Rows from block 3 of the image encoder of a small contrastive image-text model, named by matrix and row number. Rows with one number within an expert belong to one neuron, the router's apart. Each number is 128 + 32 x the weight over its row's rms, rounded and kept within 0 to 255. All counts start at 0.
Before each expert's rows are labels from the 100 images, of 14848, where the router gives the expert most weight on average: "responds to" is what is common among them. Only what is clearly more common there than usual is listed. The data: photos of plants and fungi (iNaturalist).
# router: slot weights (encoder.blocks.3.mlp.router.weight, 16x80), inputs 0-79
# up: expert up (encoder.blocks.3.mlp.up, 8x80x80), inputs 0-79
# down: expert down (encoder.blocks.3.mlp.down, 8x80x80, transposed), outputs 0-79

# expert 1
responds to: order Ranunculales; family: Papaveraceae; text has "poppy"
router.2 [125 120  82  90 117 130 160 183 190 120 161 143 154 154  92 132 133 213 141 161  96 110  91 132 133 164  49  78 135 117 124 144 143 159 137  99 153 122 187 116 123 148  83 125 153 134 112  56 157  56  88 153 198  92 165 138 109 117 109  95 153 137 159 100 149 116  98 139 171 156 132 122 153 126 126 141  89 135 180 129]
router.3 [113 102  93  87 105 145 160 161 181 122 153 114 131 147  97 153 120 212 111 152 104 111  90 128 144 175  59  82 113 125 115 165 164 152 130 103 143 132 175  85 109 159  74 127 163 132 150  78 150  56  95 162 193  96 176 174 118 113 107  85 155 148 159 102 142 117 102 152 163 148 144 134 165 135 145 159 118 129 187 126]
up.8 [119 133 103 122 131 144 141  61  91 123 116 105  88 150 129 102 132 168 129 167 118 144 143  72 148  84 126 135 146 133 104  99 178 127  53 106 135 126 128  90 142 142 195 185 120 158 168 128 155 141 183 191 140 126  96 124 145 146  98 182 138  77  97 157 129 153 147 100 192 185  82 113 179  67  84 162 139 134 153 114]
down.8 [135 117 123 120 161 125 112 129 144 161  89 152  91 170  77 108 146 182 129 187 139  89 174 117 142 136 106  55 194 133 127 107 114 105  62  88 109 173 134  90 100 144 116 141 196 133  92 184 141 167 177 122 115 108 113 178 118 129 114  89 162 135 134 178 117 116 171  80  71 144 137 128 173 145 134 190 121 153 117 114]
up.9 [142 156  67 114 134 131 105 161 137 163  88  79 106 133  80 105  60 156 145  84 106 150 134 128 108 156 117 107 125 133  85 175 169 114 134 147 140 132 179 136 165 141  59 221 150 146 162 104  87 114 115 165 134  47 215 127 136 115 102 122 128 127 151  90 181 123 141 106 148 139 106 137 163 116 130 102 109  97 153 152]
down.9 [144 130 128 138  45 158 139 156 131 126 128 158 148 200 183 132 133 128 131  42 131 132 121 131  57 111  72 114 127  99  97 144 125 113  59 159 164 102 165 138 164  98 126 133  73  91  40 117 115 123 154 117 164 173 120 112 158 109 168  96 123 122 148 199 131 104  98 129 111 131 180 143 121 151  99 158 133 126 115 131]
up.10 [101  94 172  77  59 127 136  63 161  32 194 107 177 147 167 127 124 105 190 124  89 144 105 130 122 183 116 100 118 114 192 139  98 173 180  51 135 108 139 137  83 122 107 104 141 128 139 113 154  83  90 143 149 150 153 146 150 126 116 109 119 138 139 160  99 139 119 155 115 126 126 140 119 114 129  75 126  85 139 147]
down.10 [ 80 115 127 143 115 147 105 124 118 144 160 147 152  77 135 193 107 106 142 166 157 196 110 100 158 118 137 149 121  98 145 102 152 134 185 196 114 165  83 203 170 128 163  61 132 146 214 129  99 109 114 159 148 145 119 160 122 142 150 148 101  86 117  38 141 151 120 161 142 128 143  81 119 108 123  96 129 146  97 133]
up.11 [152 118 167 140 151 173 117 161 132 197 102 170  80 115 159 126 137 136 144 169 135 168 170 123 159 108 130 108 177  94  48 123 130 127  82 134  72 129  62 156 181  76 170 129  88 103 141 136 132 175 166 120 135 178 170 128 127 117  76 108 135 130 127 157 138  99 135 142 133  96  86  95 138 117  94 193 133 192 152 108]
down.11 [121 127 146 111 151  85 180 126 185 125  80  83 148 221  21 141 134 146 116 129 120 107 137 113 135  95 130 129 146 135 132 127  94  87  78  54 119 119  99  83 144 189  97 158 137 136 115  78 144 146 135 122 110  52 120 107 161 125 125 129 214 129 128 188 117 124 147 124 143 122 119 126 121 103 136 146 143 153 147 123]

# expert 3
responds to: order Caryophyllales; family: Cactaceae; text has "cactus"
router.6 [102 112 128 138 128 158 101 120  85 123  65 138 148 140  80 133 147 152  68 143 177 189  97  97 188  92 190 129 145 149 155 125 106  80 134 187 128 154 105 119 100 125 199 152 149 151 143 199 150 155 148 188  99 150 138 153 131 157 152 141 149 101 141  70 134  74 160 153 128 126 168  94 110 134 157 159  89 166  99 106]
router.7 [ 92 108 135  99 111 151 100 124 119 150  79 139 110 170  99 169 118  95 134 100 120 148 108 140 165  75 140 156 180 111 171 156  91  70 172 220 132 142 150 119 108  87 133 176 113 152 131 155 119 144 130 178 151 134 100 183 155 158 169 118 131  83 192 126 176 102 130 147  62 100 192  87 102 131 140 138 115 136  87 151]
up.46 [ 81 152 129 166 100 108  64 123 160  82 179 139 114 135 123 145 134 153 157 126 132 147 136  98  94 131  73 122 136 157 186 173 126 173 128 223 116 114 181 125 161 157  96 133 198 122 155 173 144  98 137 120  91 152 122 132 135  94 158 108 121  41 115 113 140 121 105 172  98 127 132 170 116 181 139 130  58 141 123 150]
down.46 [134 129  77 116  96 139  79  91 141 114 112 142 121 156 148  90 100 147 105 113  86  92  83 133 126 136 111 118 120 149  98 128 101 115 161 153 137 146 139 120 122 122  27 104 119 137   0 138 167 172 118 126  72 114 121 114 120 134 126 121 101 189 150 161 104 122  92 101 174 149 136 201 138 116 105 127  99  73 116 127]
up.47 [130  75  21 106 104 167 124 125 111 128  89 122  66 125 118 152 135 192  92 150 190 160 136 134 140 162 138 122 157 135  96 144 121 108 160 157 119 105 120  96 145 206  87  85 113 163 122 106 167  26 147 125 127 172 130 135  69 136 171 115 148 154 140 123 127 138 167 143 148  99 108 101 127 126 138 153  88 129 151 114]
down.47 [154  99 139  76 116 129 132 160 104 139 113 121 155 122 164  97 118 120  80  82 122  90 130 136 102 165 148 108 117 175  85 158  94 141 114  97 132 131 182 138 104 171 178  81 102 141 133 123 113 139  48  72 154 100 140  72  88 128 135 167  81 183 133 228 119 133 142 114 125 174 157 144 162 123 126 125 199 148 100 151]
up.48 [119  68 155 114 104 130  94 121 151  96 102 126  20 142 140 179  85 215 141 111 125 167 127 151 147 155  75 121 170 147 170 180 143 122 131 163 172 168 153 136 167 136 129 129 159 147 136 111 153 112 120 147 152 131 148 129 135  88 126 128 154 113 100 112 136 143 102 129  61 113  90 126 161 158 162 218 102  91 160 125]
down.48 [131 141 108 144 129 119  82 125 126 134 109 166 200 149 146  74 117  69 123 135 134  83  81 123  85  67 188 160 134 148 103  94 139 169  89 122 147 122 184 134 128 125 162 115 124 132 100 127 185 184 131 126  31 127 148 151 124 174 127 137 130 139 126 114 152 131 123 106 185 103 123 161 144 207 132 189  84 115 157 118]
up.49 [151  98  94 116 100 128 126 118 125 131 145 115   0 214 127 141 116 193 108 145 122 150 161 155 165 173 112 129 121 126 146 124 126 131  84  57 149 109 136 150 106 154  70  90  69 127 134 162 116 140 138 119 135 128 141 129 138 123  86 117 109 134 102 197  90 132 126 119 120 115 126 135 182 133 116 184 121 151 180 107]
down.49 [137 108 176 130 175 115 104 146 129 151  93 158 167 129 113 111 119 134 106  69 118 207 175 123  59 138 150 160 106 113 102  73 205 188 132 211 110 162 130 128 146 136 130 158 113 125 151 157 125 147 176 123 122 144 163 125 101  90 131 182 120 130 130  91 139 101 138 148 212 108 162 166 118 131 138 159 176 157 109 121]

# expert 7
responds to: order Fagales
router.14 [154 189  98 140 189 125  87  94 110 153 102 107  93  72 111 113  93 105 162 153 163 117 161 131  81 165 124  92 144 123 157 128 134 118 129 128 127 184  97  91 128 190 106 164 116 148  62 178 154 156 153  84  80 183 133  95 141 129 138 124 124 114  95 132 114 122 149 104 138  88  76 137 184 211 146  83 136 148 171 134]
router.15 [142 178 116 128 181 120  85  99 132 144 113 116  96  79 114 130 125 149 167 140 138  93 139 128  66 176 131 101 154 128 133 155 116 123 154 137  83 160 126  64 134 201 128 166 152 142  75 178 167 145 174  82 104 170 111 109 165 114 155 126 127 101 108 100 144  87 122 119 114  87 101 103 178 221 131  72 151 162 164 154]
up.8 [181 144 126 126 169 159  99  96 109 160 114 143 116 107 122 166  75  55 133 105 142 189 111 134 194 143 121  94 143 119 163 126 113 131 134 231 111 111 123 147  57 103 154 139 114 187 196 161  68 114  99 164 132 138 124 174 115 141 142 125 114 116 135 129 134 130  90 139  64 164 111 128 136 181 132  84 131 156 114 140]
down.8 [153 122 148  32 159 106 173 119 163 112 172 138 148 191 123 135 144 110 128 229 119  84 148 115 142 112 153 165 197 188 108 118 125 118 129 128 110 122 107 133 116 178 172  64 120 102 160  75 182 134  78  87 171 116 118 181 129 141 161 133 116 139 108 173  97 160 117 124 128 126 136 134 141  86 127 110 121 100 130 125]
up.9 [124 155  72 216  67 120 162 144 139 155  97 128 125  55 108  91 134  90 127 100 185 123 113 135 155 101 139 127 127 185 130 130 143 142 132  88 163  96 120 206  96 157 186  91 118  89 128 104 123 159 137 111 110 132 172  95  59  87 124 136 123 144 162 104 144 107 165 131 194 139 127 162 106 183 122 122  99 122 108 112]
down.9 [160 109  77 136 156 110 156 131 124 118  80 129 101 129  11 109 109 107  70  93 172 134 147 116 119  80 130 115 163 182 131 127 132  93  52 223 115 141 106 114 156 180 129 140 135 135 134 125 140  98 137 151 115 136  84 140 128 130 127 126 141  76 131 108 139 116  83 145 162 133  97 131 169 142 131 121  77 143 208 121]
up.10 [167 182 145 189 151 179  98 119  96 174  91 192 125 141 159 119  79 119 102 103 216 136 119 103 112 175 162 142 141  92 111  98 122 102  86 149 163 209  86 184 120 118 171 112  85 167 128 143  91 171 133 170 135 131 124 129 130 125 139 143 103 130 137  90  62 107 124 106 137 132 101 139 143 130  79 147 150 129 102  96]
down.10 [204 143 134 136 163 121 111 135 118  79 107 123 147  86  25 151  76 107 141 138 139  97 169 147  88 119 175 134 124 129 119  83 133 116 132 100 132 157 109 120 166 206 156 126 118 146 168 120 135 128  83  69  97  76  93 115 118 145 152 159 124 125 109 130 133 163 136  98 172 110  48 116 152  99 142  82 107 107 186 155]
up.11 [133  90 197  96 120 145  33 123 163 140 144 154  79 139 185 120 100 110 104 173 128 122 120 155 140 172 132 106  88  74  86 132 144 131 164 174 109 189  78 163 106 123  70 155  84  85 103 148 118 128 134 148  94 143 114 151 133 150 125 142 163 128 127 116  58 120  42 135 125 110 119 158 135  92 117 164 126 158 150 118]
down.11 [129 101 166 117 126 167 162 118 156  39 112 135 176 152  26 105 102 128 174  96 127 160  91 119  90 175 152 186 104 108 145 120  88 115 168  87  85 145  93 148 132 120 107 129 129 142 148 201 111 142 162 114 116 122 161 118 112 134 121 122 178 174 126 148  87 126 158  97 136 130 139 111  91  74 162 100 113  66 104 126]

# expert 6
responds to: order Asparagales; family: Asparagaceae; text has "yucca"
router.12 [137  77 104 150 104 123 124 161 134  33 161 150 102  94  82  97 137 127 104 106 145 135 156  94 118 135 107  82 114 114  92 156 194  90 105 155 141 167 146 115 137 159 152  44 129  87 198 108 122  61  93 136 108 161 106 145 109 159 111 126  78 106 111  86 122 126 140 121 114 183 142 132 156 123  94 181  68 151 138 124]
router.13 [156  96 109 150  87 120 127 161 112  46 187 136  87 114  79  99 155 152 132 126 160 137 155  89 122 138 121  87 115 121  80 141 207  89  88 157 131 171 150 109 132 123 149  47 122  72 182 122  97  82  91 121  97 134 125 145 150 150 131 166  85 114 111  85 127 128 143 123 102 175 125 134 142 131  86 195  75 153 132 124]
up.8 [145 163 127 153 121 152  88 152 148  39 181 190 108 115 130  87 112 107 130 111 129 123 159  83 130 162 109  94 132 104 195 165 120 135 140 108 124 158 125  84 106 185 131  41 152 130 107 116  90 100 124 155 164 150 111 126 117 129  59 101 107 126 124 116 123  92  70 128  49 151 169 136 146 153 156 118 115 156 179 154]
down.8 [162 127 136 157 161 159  73 150  89 136 168 123  63 123 224 154 159 180 155 127 136 134 151 123 112 144 137 106 104  95 193 105 175  89 128 151 164 160 135 125 159 148 164 221 125 156 174 128  98  89 117  86 119 124 129 122 202 132 106 105 128 120 132 118 194 121 179  97 132 133 123 118 167 120 101 149  96 146 113 132]
up.9 [134 163 133  84 132  82 135 132 196 125 127 106 128 141 108 146 110  72 140  56 140 131 128 117 127 163 166  88 111 119 209 114 104 182 161  97 130 117 120 137  98 176 120 150  77 119 169 154 136 108 156 118  75 131 114 180  90 128 155 136 123 152  84 110 110 216  94 122  67 133  96 127 102 144  86 153 114 187 172 145]
down.9 [130 139 124 195 127 122 129 136 105 128 161 124 159  49 126 123 176  78 121 117  94 174 101 126 139 133  90 177 100 151 116 131 151 107 126 136  97 132 177 175 160 129 163  37 137 121 137 103 119 132 131 182 124 131 128 186 169 125 125 152 134 123 119  76 122 135 127 154 248 128 102  89 133 119 116 139 115 179 183  99]
up.10 [ 67 147  87 119 127 111 125 199 123  97  32 114 148  65 131 185 140  85 133 126 152 134 139 128 155  58 115 115 112 139 158 105 147 135 173 217  79 139  91 131 137 138 106 135 122 150 199 100 109 110 139 123  62 154 116 130  94 141 123  97 135 126 151 105 120 160 106 131 146 104 105 118 128 184 114 162  97 172 118 156]
down.10 [136 113  60 102 178 125 153 156 116 133 184 153 148  87 158 161 126 115 134 113 124  79 123 110 145  85 129  87 122 132 123 127 114 166 147 102 151 114 164 115 148 131 136  33 163 139 114  70 129 110  42  64 131 126 106 127 124 124  52 176 110 133 126 123 102 137 116 141 140 156 133 185 111 113 131  64 129  93 122 206]
up.11 [146  59 141  46 155 134  94 133 112 107 110 133 117  96 168  89 169 115 115  87  51 134 130 143  82 160 126 112  77  76 115 110 220 130  88 163 153 146 132  86  89 148 193  32 116 139 167 162 123 124 149 160 122 135 130 140 129  93 137 147 145 185 124 128  95 167 113 139 125 141 131 132 134 141 130 131 101 124 114 126]
down.11 [112 115 121 129 170 118 138 124 145 132 128 137 133 121 152 174 150 204 131 182 173 174 113  80 179 134 102  68  91  90 113 123 156 141 197 169  68 149 112 161 123 107 126 210 188 103 140 122 114 146 138 128 148 145 125 174 121 140  98 127 147  81 118  69 110  67 117 141 147 122  86  38 120 130 128 150 117 122 125 123]