config = dict(
    model='contrastive image-text model',
    dataset='photos of plants and fungi (iNaturalist)',
    train_examples=22605,
    image_size=64,
    crop_scale_min=0.5,
    horizontal_flip=True,
    translate=0.06,
    tokenizer='word',
    vocab_size=1482,
    loss='softmax',
    embed_dim=256,
    encoder_arch='pvt',
    encoder_norm='rmsnorm',
    encoder_norm_position='sandwich',
    encoder_activation='gelu_tanh',
    encoder_head_dim=48,
    encoder_fused_qkv=False,
    encoder_qk_norm=False,
    encoder_parallel_block=False,
    encoder_moe='soft',
    encoder_num_experts=8,
    encoder_moe_every=1,
    encoder_expert_mlp_ratio=1,
    encoder_slots_per_expert=2,
    encoder_shared_expert=False,
    encoder_patch_size=[4, 4],
    encoder_conv_stem=True,
    encoder_depths=[4, 4, 4],
    encoder_widths=[80, 160, 320],
    text_encoder_causal=True,
    text_encoder_width=192,
    text_encoder_layers=8,
    text_encoder_norm='layernorm',
    text_encoder_norm_position='pre',
    text_encoder_activation='swiglu',
    text_encoder_mlp_ratio=2.67,
    text_encoder_head_dim=64,
    text_encoder_fused_qkv=False,
    text_encoder_bias='all',
    text_encoder_qk_norm=False,
    text_encoder_parallel_block=True,
    text_encoder_dropout=0.1,
    text_encoder_inner_norm=False,
    text_encoder_drop_path=0.15,
    text_encoder_positions='learned',
    residual_init='scaled_by_depth',
    optimizer='adamw',
    lr=0.00072,
    beta1=0.9,
    beta2=0.999,
    eps=1e-06,
    grad_clip=1.0,
    l1_shrink=0.003,
    ema_decay=0.99,
    steps=6600,
    batch_size=512,
    epochs=149.5,
    lr_schedule='wsd',
    decay_fraction=0.2,
    final_lr_fraction=0,
    warmup_steps=330,
    weight_decay=0.4,
)
Rows from expert 2 of block 9 of the image encoder, named by matrix and row number. Rows with one number belong to one neuron. Each number is 128 + 24 x the weight over its row's rms, rounded and kept within 0 to 255. All counts start at 0. Numbers have three digits each. After the name is the row's rms in percent of the matrix's.
# up: expert up (encoder.blocks.9.mlp.up, 8x320x320), inputs 162-215
# down: expert down (encoder.blocks.9.mlp.down, 8x320x320, transposed), outputs 162-215
up.206 062:124119127128163147108172118114133110132138138130129142178134138055058135172122137118166143125127134126058138141119120106105157132130145128132114147098132139179121
down.206 072:129133132126082086142140129079113129115128121123127143158184121058043124130143124122139113106144129092080128111126089131171116128153125070134144131127153109108160
up.207 044:125129126145130108129076128126059131128133173130128124135127123135114128160116128142150132147139128129126118127131129127162126110128110073128128128128135132120210
down.207 054:127089137129136117127125130170171126138175131135129126127128129133140169124139127077134100114117125125122111136128131128127130125128163129125128129129123141128119
up.208 054:077205127130044125130129125141097150157173163119126198055116126132128128161135123116132132151148126146104137124133120133114115128125126210119128101126118135094161
down.208 050:126115112128148082115162126139165133207116134145145127100118157128129073105143116088137126125099132139130088118131133159191136123139092165118131131077104135163112
up.209 044:128129128128128126129128128185132128131128128128125128096128128128128148127131126097126094128062122129117197048128129129128129158168128128068128128128127127142128
down.209 041:147134126122142127125146118113135255126124129131125105126128130158130128126134123123131128127118128132131122097128130123159129043130150128127128116128090132140123
up.210 071:141173171111149158119117123119154162122129086069115137127195154114121120089159105112141122102116121108142139130119113139148122124119137121100123129124121128157119
down.210 068:139141117093129190134141132108111156058124050124132117100135128148145120094106125149104131129142103071171131114195132119126132135054116122142126133123146128124123
up.211 058:133137129126133130196122106095140124125186133123118133107137101119122094116143123118137192105119126081130134129124125140122060119122131121142125128109125114147127
down.211 059:133128106126234145121132127111114134043110122074131123128064125190140128131101139202105129127131124016166129180144129130109181136125118128130127129208135140172125
up.212 205:090047128139117123129139124127088119130138142190162104155117102136096150157121127095114138163135147146092107140145131116110148149142148122114103137138132136090124
down.212 267:148117176124117092134137152119137119178133162148110155137157114077069127139187132129138096121115125146092114093092105129165078097150135131109144153114158120150148
up.213 182:077125107106069152122126132090096096126080130151085062110155125160157130168085123207119131136143136137087118141164125163111121137137131116144130173139127137118097
down.213 150:121128125098082148125121112078098108068113109138143106128124121123122112155075126167114115102190167098138128118139127144069118141123164110136126143123134076135129
up.214 049:127128128131124128126126128138129120122127129128139109130128131127128144127128128125130085114126129090197130177127222130125102128126055085129178104117127126130131
down.214 046:122141106128129133129129100158126109095076127134162129128130128128127112128122131130133128132156125122131128152128129147077182127128192136129144129128130111136128
up.215 074:115099128129135137135148132152108132126131110138142104126112120138134129159124148132097079156132126135117117128132130075120125138138122152096127130108127145116127
down.215 098:129137147131126112113146146141187131170128183144115151148170110056071134121173123131144110122131125142104109126093085122161109107139126129112143126109129122130149
up.216 038:127130129128129127129127130124127128098121129129133128128127126152128128130122128131127128131132132126089126128172116124130039165129205129127114128128126132128127
down.216 039:128224128129125129128128180129128128129066128127091128128120128128129128053124083129128128119128129130127129133129127154082128128191128128128128127128112128168129
up.217 068:131171130122139135125114120122154115076100129110144144137135162115117115060147124127134100093123131123150145128123132144078128124078132115143151138124117111139125
down.217 068:136166124123148130131140125114118133061117115123120121137126114214185124066103127145101164127135131112172162122138133130131124132117116125168126129120139128161123
up.218 081:086131124154103120101146137130098108112149110125115121130122121153136226177093128134115133158126117140057130124147185134146132123128096126137129142142137136114125
down.218 071:126103181150116112100119109149142088178138141133084113127106183127111162184154141105148091125113132206077118153129131137132131125134142136118125125131106152132127
up.219 121:125102153142182123143135140141113148150121136147161145139091091131120130106134134106123126152115167124126104126097132102127123126144127141097129135135137132115122
down.219 146:166133138138131136131163144146144139144148155120113151144162106102085125107190131134154110123141129135108110120093111132169121134148136130101145149121168115121170
up.220 105:142203170127100129129121141101181124126126126127133132127123141149128128117125129139159099124139146094148152130132125120189126087121125127133134104129129137153112
down.220 075:110154129131123136106074132134185123128111131124128126156109132177151127124055138139130134131072128129130160148132128097123127142070107133097127129133068164136106
up.221 049:079129059138081092129130132123098099128128124127135127189112123131103164141117134140129135138137127126082129127128127064133126148128088132127129071128120133127129
down.221 042:128121128127039126124126128114083117174131129141127134156128129129127132175133141126142099123128124204035124120091130179148166128131132114129069128129127129128093
up.222 061:102174130117148130125113136133165097128129151113106134130139191112127111100165107129136121090113127102138141129123123142126118124122127174136117128125121116170125
down.222 066:135139115122155125130120120129119136027072101099141137064112110147169098125027088143108132128140133090187141119136131095128131131117116125141126130128137126124127
up.223 115:147158137136193110160123161118114143124127101112132146121123131152127102131129134127064118122143112113170125118147128135151091117128110129139128121138132120095136
down.223 085:119147132110171150155098157082122121064092132129121136134147124141105120123113152155119122128164137120147089137143116110080118102128057113130126154136127087142069
up.224 170:083080139118082142096144126146129110150115142159161101135122114126133146129125129111135136147110161190084119129156130119097134162123174145113116135123115136125109
down.224 213:132156165127092074147112165121139127168111139121093145126152102076066119135171116137140073116128127133107110099098105128157096102152130117114152130111156098144143
up.225 049:131112172165126163127152126113124128120136128128122154126131127116128128119109128130117128127135203126127129110128131129165126127127128100126128128128128016125128
down.225 042:124128132096123214134138132120113128129145128124138127129128093127131129130123130134146129135132129125125088127128125113154099129127147130124130099124129127125128
up.226 056:198131150115134171134125128149213144176092136128099147102144135123124176111179076122077124108112128133130125128115136138128126126128133129100127139129129119134128
down.226 055:136210068124179144138135125121105141102121119070152123122129114130132124130119132167116129106141127122183129122128127126085127127062101108128142130115150128127128
up.227 047:127143128136001125137130133137091125133165126156129127130128255163130129136120127130210131149125128154125093173134127121130110127091125153127126127129148129124119
down.227 044:112088126165121098130122153142139122150084137116128130129125133131119132124132129109143152149135142168111121141127129142103130128131142132123128126131132138128126
up.228 053:121130104127141130136082255128129126114049119131123129130135130128127127125128123221119127124154129125143125130130127127129127109129128133231128129130130120088127
down.228 044:090177129141124159133130120137161129079078126125107128129101125164128081130113134139110108126135128128149120198173126103069111128076120127128129127128131123125130
up.229 065:130136131098136155130118130129131119117093108130117134135183138147118127108139041164092125123122136131134127112128212130130122124127130072145126132131129102165125
down.229 072:126139124119128172136113096168120135083117042123133114128103127166138103125062051154108129125139196127164099160161129157088129130178120127129126125127122119125122
up.230 050:129255129129125176126122128122133051131073131074157131133109134166126105077129128127138127106139129119127131131125127121134127127087130127130128128170103122133127
down.230 048:130131125128122147133132125127115124000103122125134126129132127128130167138111130211119158127139128126178187170130124158109162130123123147133140129127111125127129
up.231 037:126130136133130127130129128131045107130128183128127047123126127132130128255096189131103126134127131131171090127130129128206129128128127127174178103128128130113161
down.231 045:135117129128151120129123130199132126111125131130130128128137148128111131127130125122131163130121129049121127130129128130132129127129092111122129126129122120130125
up.232 049:156123128152127131128130129120121126164126117153139126126130128129119106130126131125132125085135131125125125129127133063177067128129128128119128129136131065127109
down.232 045:126135129132124155134155143137112090116127125122128129128134126111128127137153127145151142131139129129181137123130126095098126143125144124129129141128200061126137
up.233 055:120159128155167139113122124122203162152183129082117135129136143116139107110142130120154122106126123128126142130121086157121123128125143142095143129127060131144122
down.233 057:132130174102131131129204166094116134107079122126127119122134126120126073116126098147115064112137134121167130112111126123146150134126157125072138090126144125128124
up.234 080:136178128109141127125133122148180183193139142107108132114131142121160115099174175094114128119108118139142139119114130146122117122124129139116126127115117102157128
down.234 077:177145118096182097128140120119131207131115133132123116080109101125140089115090115110123131132129141123175118120136129104163139128113115141128131139125133125130128
up.235 048:129130127137114126129127128133126125130132126156045127129128192040127132127117127123148129126126156214131134128139129131130131121038128101130128127128126127099129
down.235 041:103166126127115128121115126122105094140186133137131130130127159131125133121130132111132128123124206126127119136125133126087129096136135127126094129130127131127130
up.236 136:127084115092129105113148129100107165109113135197080112120171088121129125118102128133121128129135132116117097136138131095126128131146126127117129172126123170110136
down.236 105:135115127131097135101125120160150123128135142155103128142134125133104134123125117100133104101123131136100127128125119200135129142128197128145124123119114125108144
up.237 111:134122126103123145092167105125130208127142121118119121118134128114160073134131149132140125130131135168121151115113092116083146140125137161105125128113128163136129
down.237 111:119150136114119053131117148104147160156099108124148123114120109105127102103145112135132089134145128115145120116129105108169130132141125140123149139096122119133113
up.238 052:143141100073124145129098154130147149128122133125159137118149061136125121085155116112125125110118133131136127149129116138129118104127130124191174100127128122135128
down.238 055:071189111103143143128134136133125133105063098126127128127108127144138125129101131176108128102155144128138127126131128125116127179101104153128145127182131162128091
up.239 160:139206164126154127140081142082130126112089113094138147126097128127142118112122124163140116115152137059161144130127102121203120119133117127133161130127136128142125
down.239 121:126181129133099169135104150095116113061082125113133131130124157179135122101088173177183129114163120116148177136129121121100138123119109120145139131133118117150124
up.240 062:133079122126140146139132133110079121085128133173117127202144125171103128147148132140114128132151129126149102193131132118170116116143147129140139136144153111113127
down.240 077:129115132121149170148129141119100128109200125124139161142133123124109184123144151156169131124153115145111112044123109127085077121187114098121128128127131093121133
up.241 070:129126097128199133154134129125103119123132129138153088122136138175117122140099131161074147149151121128195138128130128128135119105129115127129120130130147113125131
down.241 065:121126130169227145130126128141116128131128131129135132159158108133129166115143145138123086131134129129126098141118126081073127128129105129120127126130125132127128
up.242 048:130126151130178129127123127128114122128132128142128134132128135126123088120135128142133140119176128115130140129139130134123128127125132113224127128128118119129053
down.242 040:124137128125134131128113127109123130118123050128128093118129125128159101199117146198161153126131154126148128136155129125126122132068123129128102130127131128051130
up.243 215:118060114123120134107151133111065125126132157180114111127162112138121117168090140154129128163146123137079080137124128113108124125177123145100119154159169163099129
down.243 163:136121128124059143118178132188136115071110153161118139139136093129113131112121067108140120100135160129080116125123121153128137162133183106142116124149132110120153
up.244 132:139079145129200113135131125160133146140167124106172169152090128116112147091133132087123124129120133128159132106116133094111167131127125137117125123102109127131138
down.244 162:167131133104124141130159135086150146117131136124120157148175099072099110106205106147146111123136133134123127102082088125190101112129163132101135130125178112128151
up.245 043:127126128125097130125129127116144120136125155117112160126128126128130144133127134138147094129136128123116130129167127057129125130201142130128129129128108134128127
down.245 041:134130168127067138219129127111126122119129147127122132129131128114140129165145088149153133108135127140127130121067130134125162128127131120134127188128133118103132
up.246 043:171166068075103142126124125147130124128135141125159134134135160122111130058142174123132125114120145132134134128124130136104130125192117123130126128128124120131128
down.246 046:137222125120142110129134082107123137042133125126126125124129125126126134130092117150125129126133087046146170169169130108128127129127065131128156234125132133127127
up.247 044:136123128121127213124136125130139181128128128119104156118134132103126141122131127123191126121125108130128133114127128160126102129127130133113128129125128126131128
down.247 044:143137126116120109127133146095121132147064078126125125125127128050125050128129110157124127128135130120145128069127157095129127128128123115177127132126138128126126
up.248 067:123085113140147128137144130075088129115197136154141095147119112143130128166112153126113130144160123118099064127130201118112128089134151132122130100129135140110130
down.248 085:134089147164117105128127119126134131176154137121126114136161125070084135122165144094149113123121117128109106135075126138157097102142127130119129166118139133128129
up.249 047:183125127129122100125121069117173120126140125124132158130119171050126130091171136128169126119136123042138141057120131126116128128125130125132127129128148127152126
down.249 044:148134127125127143130134125070118130099107122098122121126133127127137091051129135128119110131080129123151134120129115131144125128126121121132126154127138068126128
up.250 311:155122118116181159165148122162105153116151102125104148113160136141110123137138118113074105084146107134160115117127138153101106093133098094147118148119142103084152
down.250 299:128132143127191158139142126101086143104131136095122146145128141122099114136146181184096103132178124137136135109125142075092074089119058114129123151121143112150136
up.251 141:114108097088146148106127126107108115094110130174097069135157130125126163129098123181057129127144137121107121134166151129095114124145121099164125156128130150114111
down.251 119:142138130094108117142093132105114130141116075140142092098142120125128108130118133147104127095159133103130127125176128175079124145128159120141124102093097107133109
up.252 077:122076086129134135143189127105129135116154122163104119124108115136130146149122148197119144153131126118064118126134146117114126128129125135109129129137134151107153
down.252 105:136121158128106073140130146116131129170138138154125150132147113077092134125177134130149091120130123122102118112079115109155109098140146128099128157124129128145142
up.253 066:137164129133161136125115126080129121122079128123130134133147144138124085108129134183145121096153125096175193132051092132129103128124133124135126098131131117143125
down.253 067:130177128131118170146132126121104128048127109121131122128129128134133129068110076112130130069152130088195144170141134137102118134117121132146155130134139120120126